Weights of a small image diffusion model.
Model: arch unet, activation mish.
Training: soap at rate 0.0029, 5300 steps, batches of 64.
Data: trained on microscope photos of single blood and bone marrow cells, 194171 training examples, 1.7 epochs.
Rows from block 14, named by matrix and row number. Each number is 128 + 32 x the weight over its row's rms, rounded and kept within 0 to 255. All counts start at 0. Numbers have three digits each. After the name is the row's rms in percent of the matrix's.
# short0: shortcut pointwise conv (model.decb.1.0.short.0.weight, 128x256x1x1), inputs 128-255
short0.21 103:106119087170114150136165115162134174139190130128099099252082110095181140153017128120084089151132096125129128123140153078211166186236118165126227149216171092076148220123145137185118116196130151184242132201168207124186071148100113091163124158105093106114125142073174149114114106148105115117114102108146110137136158183121134132183068138052070100201157146125084157155186079156114115144060
short0.22 113:099083255132071156166151119129074171094114165172151206135104127046185135255137133128104125178153119136109198129063146126074166083129105149170165106103157174150178184095198178113060102083106156190106112202055140094139081206118161130136150143080106080125067075133125148117132119123100061225162037132112131189200117151082107141192077120137165178131079077078110130185118105139121148135119
short0.23 089:091177255239073213108157153090121113105134133114135147141108192078127180119114067084077122142154241138126090074109155177140131185105208115152103146115082136148122192110086143117129065160106162176087150132093214139132165120206083149103149143137122115123114088091112101146122224118136096188105037114172096123202133122140115056159106153110055158068149123099155132171064094153145124152044
short0.24 094:131094202110123158117196120155125128108117126157129186102188158150127071099070196083154049127166133127167177142116160174038072136098134047093101130138217169096149185193087158119128129101119175164191153091160192029112179123139139135114117073082155156172146134069152112144114150170070230129151142150093166155121000177132034199134076090147140124077056129083137113156133136089159062113124
short0.25 102:149154185094075217136189064092144103124178101144100146135097183056090140118123103096125105121118137133157052109117169111164050209155114100102133123094236204184104087120134118121123032105161101092139101117093154056134137089222144083069129173216163124141102102042063118104183125088197171110092152075127160149100118137110108032199220125047052117142103189128168144167124130085142135118124
short0.26 099:079155080182054125121000077210047073134096071094107123126147117084148041139174091191147155130157187129116093155103114113142125156096065197109097120128092116143087053160124162205168094125074077114094133144107116124135067117172141067135060018176112194116096093146147124145112161109172094159092094126141089083127110131094133072222107135067174105135181035134158137156135185076112118143151
short0.27 092:141185115176097135062157125188114096132111133168149069105088091113134155199146100131097103092088147194041098136115152192146104135248087174077150124133083177173087111101197082161166134125225138099184158106110170111191139145184187136173172166109087149174137137103156164099167097055159130159129172109119110138115125155166177000124115104138120132151199148076166208189176036071157106136181
short0.28 116:151168000071171139077130123199099193132128150198108089118143099111037010119195104099182095108166172142126137161177162051086118136112160225134107086125216181121100067150082115161120161080131064091117086112174134164157150167095193148089086067094157159138130132114088182112102139141131102080068138097095181105149138114154044183111072162109146120093117099152143136109042159048072092158140
short0.29 094:128042174016089122128153173167047106156147175143185100080155088200147176043191086127117129091076147101140033148081137155105137193075162177094105133146178054188131180096116137065175145026125131155150140108150105037178193119194202142085016082098121107144075155110124124127166126105131106171089110140164167173162173158172100123119098119168117127135127113210117078144139173144086130151134
short0.30 101:114116064125120091108193116148137146143160122118114180165137160110087083105081084145144120103045149093121100093156131116072131140159112142102126148174123169159067185173200169098118064202185149075146112073127188222226170110069178154143193193111140126126185113145148148144176137143094140171091185088103113107065104142134079052200208104060136067129211095053150173199117055138119116185179
short0.31 102:098218089157172088151169156187077136068125126186174132095195126125152178095213118172167164111118123069106122098102149085148164138059130168141136129115159091079022152113163122049104163032061130063102126174174070080092162156183129130122081061155130157096108215146177049160088219076069190182122136164126162102156078093112139171142081126217161101143085139150127177151079156126145156141131
short0.32 100:187196244192080113099042155146091177072109117048132148133106147111121145164075158153129179140073139132162003108116211160162088157075111105139086161154115101195160059141119121063156115142151105059182138132135144117118124146150163128143060155138161100124026144126128101129142110162104112190070165161091136100173101095076083168186144136122091087161215178112066106175189066188218179160143
short0.33 101:025132223150182118104076140073092063125159148178073152105144152170113095132169062063120105137126167105082170151037172115127147162103054152130082066128137177170199095129059119078196169121153194114079123164179122132178237092128170043177146114090053145128107070168100157133154164151111052120177086200076132083146122137176145167094207097136133166082111143190167165164108133180069083110122
short0.34 102:081176145141153175101100086109090187109146138140063106084097116126091112180024183162102129147200124103128085167075136055181057138103128172196169141195021107129225166108140120120138154127101177163114098181097097167097109156182110139000131139148147098148154180183186132079115192177095121170125095104113110148093119163098142173115138134158188161126127226157104155190120094182180164107117
short0.35 120:099122176071156205134135119131197000161131137156082120093187153121134170095126153144116113148171080113139094150110124061166100128137123017101114035079138110085121130159110176103145182107176140133109083123143075139076075045131156091152030100111119155129071179100121175192097098139098151048138120050117142216118138128118117140060162113143157165097099127123202131094058230080135054047103
short0.36 099:176098215175191068155212110049148140092102119157170116158163174071134125131183106110113155146125087144142192082093117104148066113125119106201163101110095058123105121110188157111084129121128130134065127043108064200150155168169087128107255186184154166140187169122227079184126189155122135155120123140130131135138117131156104204161076101133209104171071252165099126170094066199168115128106
short0.37 094:170085247198156150144106189129103025133168158015146112088154178130159193166103150128104093113186144185197073096170103135194130150180133146145130224162124124148118135091126196160144202130087109080186192098143131109150188159185111113120121190168099106188136175206186081126175075067144077159142126132112157141158102114122103098087181118102077159126151093215107074088137088153071107103135
short0.38 083:176086145141125137097057112105196073097178182081147149118153095086170147184156176172126123140109071100127092200248129153146139122101099146078052170108072112085159090084173122036119085115047161148121126114126171185142144150126131141134143168147090144157120121156161134120137149130051133191148089112139129107201057120172087087130063055205225172080083126140089119159063092141179109120203
short0.39 094:140155116180080182138129112142120067215124119167177115160090105158172181145083148108164153096166174071103135137131160086103146192205175072083064119161135110094113030154127097082198139139221051072156171131138156134134166117133139147144142126108149123196153091157130108115071169112179142127115188201172142053102201227147119168167195179101104205156112164067084079136156067066176124188217
short0.40 087:078136106136138107036062095125188136154140130164191138157185055109115102085176168205112147184124141185131153070124132194079130212151131139138135144151149120106169089165070131115123143148145116125154094167239143094213165159121140141065074146093189121098110185173201076114125046213101118097150166146084150166094052073154076107153075155135148108150139148055116084135143200171130077052101
short0.41 103:160166103118134164112123172141213176180113161142149066166126167155077072181147156192186139070063153135135096084061162141045130072087117095143154177083087125169145091099101040131154086144142133127108115110178124152140116054101083124057118141161135138162157077171126137115170081132153065073181132092148142044091153070071118120129078134065069175108117142181006118181134052082140135200208
short0.42 118:213108204193143081168194090106196173153124135071161100167110090142163143117109180082102092128118166163142156161076105132140135132094136100134228192096102223175167140081072095154134097088150095073030175117113079112155148118103087111159108184083133106167173038168164121085199146138114101113097186116089149092133155097099067193114158144058052054141085113110168079087139136132098153172253
short0.43 106:231082213202182130058187147123115145126133136125227105085157094139171175101189137102043102100132088139113162136056109113114186124127087128098149141105173147126194124145103077157097102079089098096186109167151149081099085084069125149144146113080073119155159139104081134159123056103152021116095076162102123102186170131141092190097169107193129093100106024120130109158078175208067081089113
short0.44 094:091028235162143073129139164123155164152127060092134138117195160111206168194148160159114112147137094108172093146115094118146150133106115136121153173158087119142204166084161142110087129114066150142056140150031139117080111100130108150140117138099166123135100123157127119133052102144119121255111098211143096084051136069120133160099085127200133162132144128067130158180122137086232131160218
short0.45 101:058127120025143066092109148179125166072139102066078108160113094117191167143160152138156160171135113129101155133193082072060155130126041139128108142143145167096146123128121125122146112139138083100210184139183146091116143183018186139073113155143079205180148032124141145117105104181096065090067147165084193100171185063191126130116081157169157139150133143105118062138053124097124071151156
short0.46 102:196197121162156148088069084166096150101085104153149173127089054199179131087111049135114191115124163136154053111075170082205171043111139139114160139073064144060152053111172178107167159175100147145148117098151118125149036132200120080138129084133130150125073171096172116120178128197190089100201164076118160115136062145107106115131172157130132148107157151124160213196084178155169142074203
short0.47 093:103156139089104110121065104105183145164111110118127174124123161114106115148050044062098102200172178168135157110151113166109121152143146162130139147118140187173084177075115114119138127164114164184132196138098159199150184123107101156115186109126111153142147061219111100118216202096134115187085116068181170101055148122130106105150078115060060142070156154157139122174128018056161037203156
short0.48 109:116122133136193123176239130079094116166177066170148077189135211062160161067155135129152118129124106099154148120148163047164181067039118109122144153169204148134210127097096114146116138018079087112113104088155111015174100098153079101082046134073105148151140130120082085134101125131117129099121101186179140180159169137170177149041113119191098229099116119190156143161111142132089081126089
short0.49 096:178150122054114220145133130172062184127116093172136173113100102167137142123081095126139135098136170046129254124109223190181168092166076122166140150144105112180158159076109151132125122081123151162130161159120133088118177102181125192115130119143147088108072114144092070078144129153156149135105191138149183090115146137062138140145225207081119131223070211138059089162225059104085158082137
short0.50 114:160156073133135178118064124161095074147173102149207133138157083155193149133225222098202168142083135109174198180130089089114178180084119105154071103193118089126143124132183113159168137107212106051146149096081108120076116207153139156162159022083062171123094118113120095180092136173151121166151121160151091104137093115113186172166097137129186186113052168117109053052159068088182186089138
short0.51 103:129154117115177128099181171144086174167096092143131154131115200131190118167168144222161123164101128127108219157178103081111166162193174121141155075103210124160115107107116144106095055113099079067136129172170093139223180084165198112101016078158135129128091037084060151167175088144173179080146105098154079151123160089083145142115126141096089035128098155161176089077065147145147179115150
short0.52 113:145178128075106106142158088209064225130116178115131210115088117172106188198128212123141109152112155125149151150178158118175156123127157078151080105126111087142196088107130149119128189133082170130150141120185098104113113161097158183042108080208104123107100122113255089104122098130174122133165111121171114114126114162100130108066105123080139178164100118140141072140117088137111150072133
short0.53 085:116121158074128114151168131184125143143132212092074125207091103161110159139142072119073109161139116069105135087190086121214112118103122146139095111160118172108221169115140168119128094104145143101131208099065135131144080184113208213047187153106073105060089134156166147196097118141160145097066073136178204056088130126134088126175150139127176106134101147154169179106068081199192082099202
short0.54 092:070132101120108163125083149210105108084050154095152054104154093146083143067082078181115131154097176185065191190111123165092107176140150169128108175170068128176189130194189056141107121112177137138127162168099168130101046117202076139109154000092119167070138104083123123201187129163153092153153114183134177140082132129119112163145094053085114129128071115113142145143121074116081111132152
short0.55 106:154137087069070101108130138060053173194170124221148131175133141057098190070115037190070085056079118123128192155183137103176071100151166164181129150143226128118179090121165133096089090079142148124200162120136083118192137092188063183147180162098135131048088132060164161110148135161108164100155072126175122060152197136189112110141167202088110212068077178137142175177119142108117087148121
short0.56 107:159155131176137086112170127103171166131133103117156100156126097183151064067135074104119066110173156087139200227149162062107103142138101120088140123171186156038173129111170167137162088057133161154044116182165078096145106126157141003202108149157105102184081154122064131092102135113128165095146190186150079117177119128124218152194132149149031168094098097138193198086138181178078140148118
short0.57 091:064108144130154071096100151121061095139088099109163122183173133122126192104174182132083196142120095142092153150101099095171109169144096152107103113124056043160224119125064159103104072185145168201091161154106182176082116158113114168148099144160165164156194136083194093028054096158214084132153103155152160128090095146172160173063118099132193168139165117110069119089097096127094128130045
short0.58 094:114155068036152110122117128137113203089153098126159147126115063147158147131090121111053161132107120027089084122228095177113059043148112137134074101165098046090172098068129103087065160181167156134126145154218155099213151072079140177170188156191174123069150124213138173082131084123096103106120166107161225099098114103108143096125139053084130082222184152112070096140171121152173120157149
short0.59 107:110139000096121123092043106100157142128095080207148106087134128110201110145105090061060090199179156095124190111114157122146117147109104160151114076129067109098078089154105119166153153128182179112060142183095141145110086130136191108119175140184123166166172170086138115124092135096253086116119164091211138119025200122105125143162078157151159053122177202094065131089170096150136170128083
short0.60 088:119178141115097162150034130125140097054133130175058143136227131179109152140146075098108146094212155083109133139039180163133098160143162156146115110171221080098035132136174151110104146111149207110144113194145210132119110211081119079076163213125142205123060168153137109131117173139167099120124130095136140133112166112121106098113083090081147158153161103182183155191143132164177079100100
short0.61 102:026156093133103154121148130091056148123084111153132141103166083178106135081056069090035088124121122124127195091184240083154136149139178152164117096061174155160127095169128136080105048155214097102034113098184167068124122132129185180192128143140149127118164138102099104095062146100122127017073164153127109170157214117096137142163120108180124132161175117147152138112092128169151084057089
short0.62 101:086152125082133182071144125139123143102109137145124079180068123084229093144176099174164144133101159092106077162159090152105164146149148177082165092142155099081157062113107111122176127116145106110114082054133170139176090030070084130221030122056104166115182138131126145181129075157164101083209207088174093087211130155096155151176146165191185143135117177111121181102032204112153110179045
short0.63 107:113152139064142098097123166152078169077090159108105216101155168120131103154169164203082080130183164120109116095165106202157088196155107139121115086177094133219037099136064146176153098153106160177139221190130154172135138191113115113079144179179131144098146131106209121129156064136142091074112147116079129092132044115097073133127135085057125124113186084172067171204138096114144145098076
short0.64 101:111080130000144067118096151089100134042126169089085112122057099124100120111087086081108061074150140150142192101105121107087133173189073106112107125120172101172182189185186096076089065159187112203124164165126181092175132087106060124109208107123110132136130178109094102130110129113110130111141102144159094094150100155054065098170161097093137150098138098195128183127112100175134124151153
short0.65 095:147149217149167090103027079118085128115129057098150137062107110080171159181164180147153222120085138181197094125075136111066107135155105057070121118136101158167191108128136097097090150147098132173135129154134122089061191143146148042112111153130154110204114175115101214141078113144135071145100136103000174199176135118031125133126136122163139130146162135170076120099153129136156150075084
short0.66 097:081144115138092151173039176107126128082126122097158144117138027142172098166146158162097145139149143129138132139118124124130144180154124187164156094196201127110088192129108172129103133114143105104092113113127055144114161054176120203210101146157152130108061149116200165097148103178117121105180173137086079219144153165137215217139083053178154171096084144140152163111225206152180106118062
short0.67 106:157123087115115127144082111084144125148064125075114189109115150122082114180124153147136092176143113115134147149101110114133171166149069172106171159116077119192127139120140102042131156110113129156156150121192131098120135192104069200141160117158160131129103161189119105122156196125103183133112158165057148139070102139097052124103177100061051102153113157128140170108123094151136093174192
short0.68 088:121219062083049125149144044083106048073143113143158162206056151144132119161056091061110089108141130057133071169140150052083122125107144162109129061100201072129077108142058205092120091093098197087161137156165092169127152115132117151117089117131149125152126116084142181081108160080173069095129114152182099154178172185128138095224073158147151128098130087145068078110127128116104184139085
short0.69 092:138140075213105173067075107101111129134134068137173144138097119140121104145107151148136128174112115126174000126078181124135089249154133158116136080116122089137075100093086108128129168172087093138075170076107130176109187077151102166144062136118217059149109195126136132139069071104170109088214167152112094172127171205125173166104075103132130169116201174115105075089091188117149153063113
short0.70 090:147118171039105099100106156159113136104090140153145179077103179084076126142121086093118131105089165101066146123140208116118102164112102096127102110089142161204186115178162193132154089149120090168151165139106163057079202181069093103150074093133155098150148069155085186246158207156126193138115133125128123106126078138095066076196176092089179139156135106129094164128182173111157176123209
short0.71 102:122087028144127168040188115088138143122182104175121072162146128113089097103064151101068100195145175167156069112082112143101130084202102106156191145155163164083103108111101192150081155153106057099096189190075139083096125151181167059147105138138126076133151166101130223094126164126074102084073136129097134126144170099157117130100098149209103213096100161139185145081153173116078149085039
short0.72 107:105083148138171073149099121108157133031139091124088157121107153048132064072139108110121072126099102169119172190044119147111126104106080084161136132142185096128139196119178179164129123075149122110155171131104128100093154192106159053095100125057078171066150064090056097094183095152144112089082053180183109076164192171164180184143182168116072103114153060131150177108056180185077057108095
short0.73 101:192063200101121085079207132168133134126119131105121072167146084127131166153217140144119087142005110069052152214105064248101167143127137165164112132111163141165083130116183105149134154118084122134114095099054124188134119160128130133160135132207094115155186092115154130194116150103155141157145086240170149060087146142159139105120049155152103106149166108185088100145168056071160095184175
short0.74 097:056096255131174187180159128077202132128057149071088129093104194210161163151112159131205148125157144106120178130091118149130112130154163071096131136113123135174149162172060075228167128131087144106133176056145061078051144124128098123139093217061084110151080161153120037108176112120092108108062134115098130096118106130147156083092169058189069089131073141114140127154134174157147120137133
short0.75 091:187136151147109131115102070104142138198087118131125185112146085069156150105123158196098166074025120128136164115069139113205104207154108090084155199097149093101075144121165086115100064137207058085168148122121147075062087130234090196158126215103174077169071041064098152133164051125099146124085094195097099127137135196133124077150143181114149105118079122149078155127152150175128150137132
short0.76 090:154025142134107128148170176138145168164152169146176103111137077113204125096184089134116081190112067133137132166146058165182089187086139120183095161102094063146125128133149107115133074217099165165213161081094207157096153133141068187163191119148139119129135183086133132124136179135092255145156129212121131181142011149146079123108083135119056145173084108109056159088165077181153144075140
short0.77 089:120143186080159102133253116061153139150101117100172171149183146152137172051155086148148109156145169118077155187045102105154161092062111113134128076144104098149147129099174167118135134124103117086123114147118037111106130124154178192102037152166122157166196183187142088132120142147079088058095124106174141114184106085046155118078194120124182027116167111103064074162209108085091154136162
short0.78 102:203089079131142137150132176093135102150104154108209114015171073255196102140134126105141129177186153109114198127154111109116128155119101158159149136107110173102084083169142063118112091172159147135120108146171151163109140137076136155181220065235183158184155132149134155193082190047070150112134193134095164104094039120131083101108111121115096089107109125015114105105168117106145117076127
short0.79 106:113162154079121193139249118074202145197158094164102107144127094149120153067084076059135130190170150106156172127050168127157106169057172125128125095158087036113151137086142151065078155168175133089079164110113116211099054159169149160152146152102081139151126140115086036155123140095149197095057085153202183144102061083064170124164165125081119135095114255098147154142111156146214129146113
short0.80 104:193041151067074151133127158181168054065123116074155112101115190089139165157159074108150118121166079110151124187113048206128077114136116148074108148119186095120168123108116140110129083117183131174207140206185109159206103172199131100122163147106059159148115148141214112058148094173166135109050104091153116148039046095091035120146121103160191043081161072067100151145147073091157084151161
short0.81 090:160072104130129119141121106078198173137117111082152171187177126114094123159102152160098113114076122135164138134150133073109135066114230177100081140167173070099069112140164157194087131096157124127097062108021120144143180071175136113139235118172164103155080196077159160133138147119104213132203108082098164064077184120167061118145094102162187125091095113122088131145173070108221180193148
short0.82 085:131200104049078066124134130155150221102090095057141162109156120127183092129078168139099151102124071186164176142151087116215119093160090119140125193132120083175087098199115153162139139229108159147218116139148159091072171129058151170159133137155160111135153183150173148169145092129081186128237121154127121153152121030157140091129094129131157057191084117113118080153139126175205145177081
short0.83 103:175144164192155153107140187165083212130147131144096119218053105103168136136171057129092148159131088063097063148175098111121118056104050108135082087082141096076142158117106123137158135093124139030069107091064065150104000085161130118116112124108124115096111166065140074157107140079142090105159090154108133143134169139134154187212159159167109198084119119115134135134089231091089100164032
short0.84 107:176066198211134159079151181092133105206186081090110119210107195128105169104146157155119060190119100130181184109167192167174113115162141143136107111138173110101187114064098146054120000119123046088111188066118067120085128100104157205208083159132079142140109090092106102130048137094135142165159114110074139116157101116150071081133119080110156118150074048043126146106071097146123157148165
short0.85 105:194042166044142116207115132093152128142116144129112103150212114101107113112061117110184162177100057180109158151111076189072137131127079132195125152146158173167214150157122106188083100114156084067205124121125173110120132103043132109144138168118109121144186079075115170154061134053101195092073106095114134081075093071099073104126076111172250144122091141138097090160042141037105081157082
short0.86 101:088110155104145112161095026175087193176126142124000126109138112160128206168164179226164103100134107179104085166186106138131167140119169131120081063104147074160196081085189108179158114151140115141206148084146106161137095134123163149114116171117067175093087119070087083115073103178125130152145126028124132170140096077133105115095102136182155104133192087146201157060091201103197125036092
short0.87 123:102057177216141159204125142127201153064136110147142107085141174237177100197107169182158088112132108124130179168125187077107099118110131032187133088111150162144128163164125118160102103129118029098122211165142098163091111104211083146146149169207130160108137044091112192180125091143107163114143133098086117187132151179108148174145073148140038154131053061153076142102051145164160138132068
short0.88 084:191122028085164143219141160165151137108139141125123141126074122128129095102076157071225158155053120110080118089255133113013171069095073153141152097163181106103102105187148037138133107153139131124208072110177124083109166103065124137166176130130097121111138133134152126222108140135123131128139144130094119213084141149165090106136093117095194053122133095168053088088046092070194106127180
short0.89 103:065122199184111138075147137091112167198131092132120169138136179055172037168141169123086122074089162131160109112085143088199083127140148122095157153133156155203162068173126223184071093131195139130153100131134175147098137137226151145199113140192095103112146059103083139228152100168167074137107079132186057157134128139165161120160140116070033178126128131149159166103116167126150137130142
short0.90 103:082189059156148072125045134135182124093134141119153114144133168117103127130126120180178130133040188163146142150071091163064031096093174137172066145135148189143172120172173121133163110115124085135154180166033095104123164000170129132166140112099199155115186111109102105209185143097129166197139180154179098072203179145182159146135142201177121185168078143159125119122057154099150118060117
short0.91 096:147127130203089152202095122131100071164116116118207196138159189120140063083155130122162103140133140060127120048121125076132154079072096194162093123099119150095083102149107053130093094114074111151032096184128114171119182054118065166141129099212220080138168148187138088126153255127125130089171139072082114150091083106059112123119158137127144077168077143113085045105139100115158138186119
short0.92 113:148119199215091129135116133100082102058105139200205234148188121149221070117111071129124154089159160113133116135033150128129146164065127150115099205130093136087157255156135115112135076135133100119066095224100132070134180104187078191184182142167103088116122154148112045171096139155108175145117134162188085108151097151063165140155158166113092107123102132134103142178142131119198124086182
short0.93 110:108174025129198098103186126096110102142106174151116128181159156112118092169186109120146156128059086142128104147122151088049095058052109139028119131082130121023108147189155148129138134095122109145130048056128097096079137119085097108195081059038189114071216079083121129135158109099084157086100076179169101053117085154110204099124075149173185094114048152128142150103105205144085117055098
short0.94 094:131161180123109083162133097163058129140082150135179110120132148069098155084153089062154159089055234145143038140085130043133062105095063115168081182154152058112082132137125118126108156086163153120102083130182153109054156119116108089093095039051129101123133191117141126145114091116067072179133044143027099100171125107176158163134133198188111202098045131177117097115126150116109123082040
short0.95 094:129079161162066080170126147079158103134098135115219180170139126176114159161065144107057061081116147164119142150165152152147148091193187158171094083184109095108184210118199105164125137209127177173209097177053127183184131158220097143098156132169135137158111123147124120049147182131126143168123129086197154072156061169137131170127125123131094145134181193128022081134194047158063183101107
short0.96 105:187175085163093176150142145165120073167147065135166123112066169158117220106178133077169157132144100088060121159116125096044094073139161063065068127094193146072126082113111154195108198024149049171088162111135054062095133047085182090192055076083130096119143209134166114083125125073092068133137130207163112133172144206146178156075120124147062124095119153156153104132122146109102112102137
short0.97 093:102084141108121129162111122096048097103117135124132148063144130137038107083135128050169109104140194139092093141107159133108133155100169106161025107131190110140106118128116174106074104120140084145142132161169083145194183046159074109141023128151143117062099199093108137067085207094102161139177069143139159132158147097173253126153175183110075167134129144190089179067114110123103131170102
short0.98 114:110092174159128136085132089130104187084184122156078102163153100054164152112180058092063057087113179155132032163122123108184166143150173146115146141112132082187090069064126142072072044207118150215145156100137139120142176192158087171095182165132146034137119089118141181073082087088099139196085164131105049129071093168121102095123143149064186112143149095110082213062173063147173191115195
short0.99 083:121136135201112150165147139140151122086053071139114115109113090205053138120135135062175182094125108060100015118116126120176103110143129067140145151167102070136146102126055056082114140159149062112219135177160100054105126089142166153105099112108146076110090141130107088102162155109127119049193114185116181143146206103152232140127153116114088115101151130171146149107049146071126158195184
short0.100 096:098150190133155129140170100154144181179066104149103077140121101190054153067134151071062101081118134148071132127152192142142111131135037098128110101165138037156143079153123110055057136119112161094110107136140069120069174145106149118162007184179089107124098134099115099093042141095129113095125094120034188150131163131104160108173211097129102140136075153179182099209147179079092052175070
short0.101 087:122177145085141102123102079136063117156166114182115116131143219130124079112140088109154037095143150179094093127130157133101078154219139087104131079139211200145114134169135080023073040201064086215178152145160172161096118109117123134129116092073185098131148120064074115147149148118209117188108085116104061089113128125086155109164126095187143158022185117159054128070132079121026201118126
short0.102 100:107102168096123114142208114067246141074164102159094074126116074122136112164076143148215136113127119095099127109139062123155088080074086084133125082127045159104136062076178137095092137139159085111169099120182122150169105121132146150159210126100112155116120195168207153197129146079091155075184175068101154122072109072183099099135110166090234074104111146110205094058087054061175130175170
short0.103 107:090089075178121131114070132069147195131133116115063168190095125078080057130141135108075093137108164090127029175166101150117042000166109112112149143117204151185104153110142108158142144150139116143134168134087113148174135184090116127192000142133140075147137174125123112140090105072103013127065173228092060131136200128155197082121145099141075149148145061148113161129162120150138172118120
short0.104 091:145159073045097168086048122129166143099137159136172195172095161189139041122038080155099105167077125103097172142168098131149093077186094156118089129155067178121194111161184100099111134189129148155165126127157198125146183086110081159087146114207184175141147163186078131119171127152116139182154161108141192121080056112092154059108181091093107128185134117097033143181059042124083102133158
short0.105 098:162070114127141139125075141096150216136116177143107100115135099220055112133133139157146094161108130159148159110125081036160202236098137096163183155091122153059161128135114138190154151071147115034098072136135121115055111136222138111106191062105108148055117154158088045114132109146135090073056090079161106130111139094146110117127135118170084097179117099171107035127181206109048113105149
short0.106 102:163168088161099143047190105106125120130114072108094144139102059140147156093077062110025068145108115175063234154205114122093090089142143170142153091103046149153134087114158128139183134162154162151084128100094109100179121089126107227223250133120168073135167139146132150088136193103124155210151112183170169137069150164088176089158129140119198131177093200124082165103129081164159178041128
short0.107 087:136107103224045148077134182082102137076143151088174144119136123100152084128134154142094204102136108109161141086119179099224176167150198180122187129162169132048097162106153129125109175123068175118190113122113150168090141134162169132087120135113106091074079127116094129170102062120072194137175138162156143117155193158141152143136163121133071150219128067166117127095078202093116166077041
short0.108 099:171107145155144090112122111137039172149078125157087143065203118152064089134067161131183158147132153174118221161188106140111122204136161177119080119191130109174148135197204104083169127126141127169154168180214207114127081096090162132063177115160070145003115065141068182102161021152127127123177157080114090072106159110073102122163125143102145050143069128157081124099138150090164152137118
short0.109 096:168111170094127102140098083185168093100171168146095080112137197097121149100123119130072060169136082166156093155215110186078119174102109101193097101167103169149212103250136105111143060251163175157212134139127172168112089234159144158112157188135139131157146152146180168140162139170114188112145109121134151070104092157085113136125067134068144106124152177106083168119178032153143070090041
short0.110 111:192105069102142097073053170126130092103079128146131084101131116142122066147149087165173110133140158217136159120102113213157186135164154108183090190171069087132145138129155101204166182127180140152148158111083155162128146157125095210104164169140154112158139125127073159108182116086162128114184150143108072158178112205168114184121178149104216165138152109062193149041181153131084197142078
short0.111 107:159120023172098136079075094180121141095068122161128063103067070080138166155166200150225207118060137169133122127121136123151205102161128197118152121102085101074132113159188181139104183094123146108131158094051146172114028140074099170156165077083092104149189071123109118116181134104143119124132190152163190175144169051175113077180084113148179121170176059116135181080159199121076169099129
short0.112 098:097160168058148155147200042138143142202173099092075173246122136085185133133115124084129119091142097217141109155126096162156038123102086164060167115074170197106108100105111193115107159149210113110118101059161136134155113119072107077119113186089150124169124181106130160164141091103132074067195125074151134095143104154149147068106165104134084182080158146125177205060114121198151071118123
short0.113 107:142127091113195147146178164129152032155137130094123150143104177093147233119113140091149086169114167156113165126107051044081090078152116171140136109092170074113142110054126124112142195124109075158113168111129090190157154179044137115076044185074070156132099085108057213143082122129137065133089120123134096167117117078106103255112161136129090164112113129125120145170117155165130093117002
short0.114 099:115203142064106094106092180169109206117071088137069099147108064135052092134147070167172127140172159155107113196092160100166083118029098161138086149089174155141069069174103142166143139035161107091135125171197130122208126133100122159099086118054147111143046067125146059159156032129071114125126126178143183133165116110190163172167161175094099158101049085185100176119154173150165141217154
short0.115 089:123110158186098176187130101084134128159050137133134119107196150187175143213121113140069143126155070166097121147134137192172128176137095107119150121211071170176166078100166087122079092179125131098207142151143156122146112158110169115050160125164102156081123130065186092183145121135181189106099118211057151211082051134182125137125038098168221169084045157141177116138118100092182149103136
short0.116 098:227118127217087145178158087141245117136102072111128142173100129134151202152153122112191121180062042169095115119170135131084108083158142047097111112136151124121232113081143168131138107138190114112146170101100104121094000145111132200100199179136090129117048108115128100160120157135147076181123130133132182113114106070134152128155145100116171150114088132111133131186111051121141138216184
short0.117 096:125133221173084139162225114043101176160165121151109146142092177108114255089128098158113104117183129165165165112067114103139114082159129104104121087126174127153127020139097104100093082214140116075117127086146167184149143108158127138075065149082077127117070096097154169132076140132124100080080119130213089152132169082159110211153163178192157123104106181087124096142132096066085124118086
short0.118 095:149165148150115145173064091118142212077091120073188192092132092119086061159148149136126099054150205135147125117083224101151092165196174116090100150166137148205041112120127118126087110180124094166132157112141202142178062137126102154055189155154115072097108043102166035108133130071138084101121197167117075153167053178131110119199094091078125101084150126098046144136229085148110151049142
short0.119 107:128082108071122090128159155096097135153140166198123175138178159130150139126087138155135038162176236114180166184172126189085115175179162123182122140098141166220015117171117086101128124218119124161172126137144168174161132131118078210085135115190128168131125078086103086140104171083151110120130122149049155159081123179174046067091071105070077071108072109162089124118102037045106120178132
short0.120 099:109132114147109183145212118062122120109142129184117095167053142071077118161146125065136038223067074129127135124182142149081071050146139127102076092071156145159181099092186164099126113106148082158067134105120180084164193069056158193116113135175173100061215088138043160145140212075088122136122115106163054090085131145129241130112163130171078115176065183093098129097156083150094109134144
short0.121 097:082117060128097134164113108097114085037134098165158093132164118125138112143106170114146140127156142099149095172182071080147095065189122128110104111143113147131053128088097239084098139063113148105093198126064143147081088090127169109177098163174119153151135158040130219112116129104072118154255165152131088087086149149119192110119130120115103085128139128073141116094102129165112085151128
short0.122 103:134234087102022242104103114051113175124136105056138097089122131106147096133061122151211102116162165108205166171138149108154152076105191117106138148127118108115112116203161173134114130159138198151185057124168131094092079124165125111136111080214159077075087122085113116160155068120136192098132166109084133179087077157104163080150078126159068193130117159150119152096178172132245204095090
short0.123 093:152142090040011098158106074091127173089243179110141169110097153049112145124093135110154147074133110106112172144198080105055109103183144136149123095244137184167112101150172137085124171131214062174166120131219179185144131101163144150191169102124102139128144147105153154144120101150120056022166151145097142071147068157126107125154098132128139139110097116173102094072060081143146114132091
short0.124 096:114137083106121116097128162108160124117075121139127081177076128122114073155146150141168143082112084131076144166087089037126085122083078077099161136120158155107100112101090144121078094083112026124093144140103160151125063112085105066155087064134158097137140158123083089104077085141071074151153093063105150196170194122126255158103116118192123182069111136163194118095110222140070124147102
short0.125 103:145165163156080223117133163185153108139148133173162109152125152063079115135160173164119055124064139151092000172194107182130084122125112168150087145113058194204081113145135115129173091115119080170176062127147152123141073192131119165146143123119069116104124080116118092133183092211187140182134162188160075084166114126255134103123100136151115182160176092146090167165163046125103121106188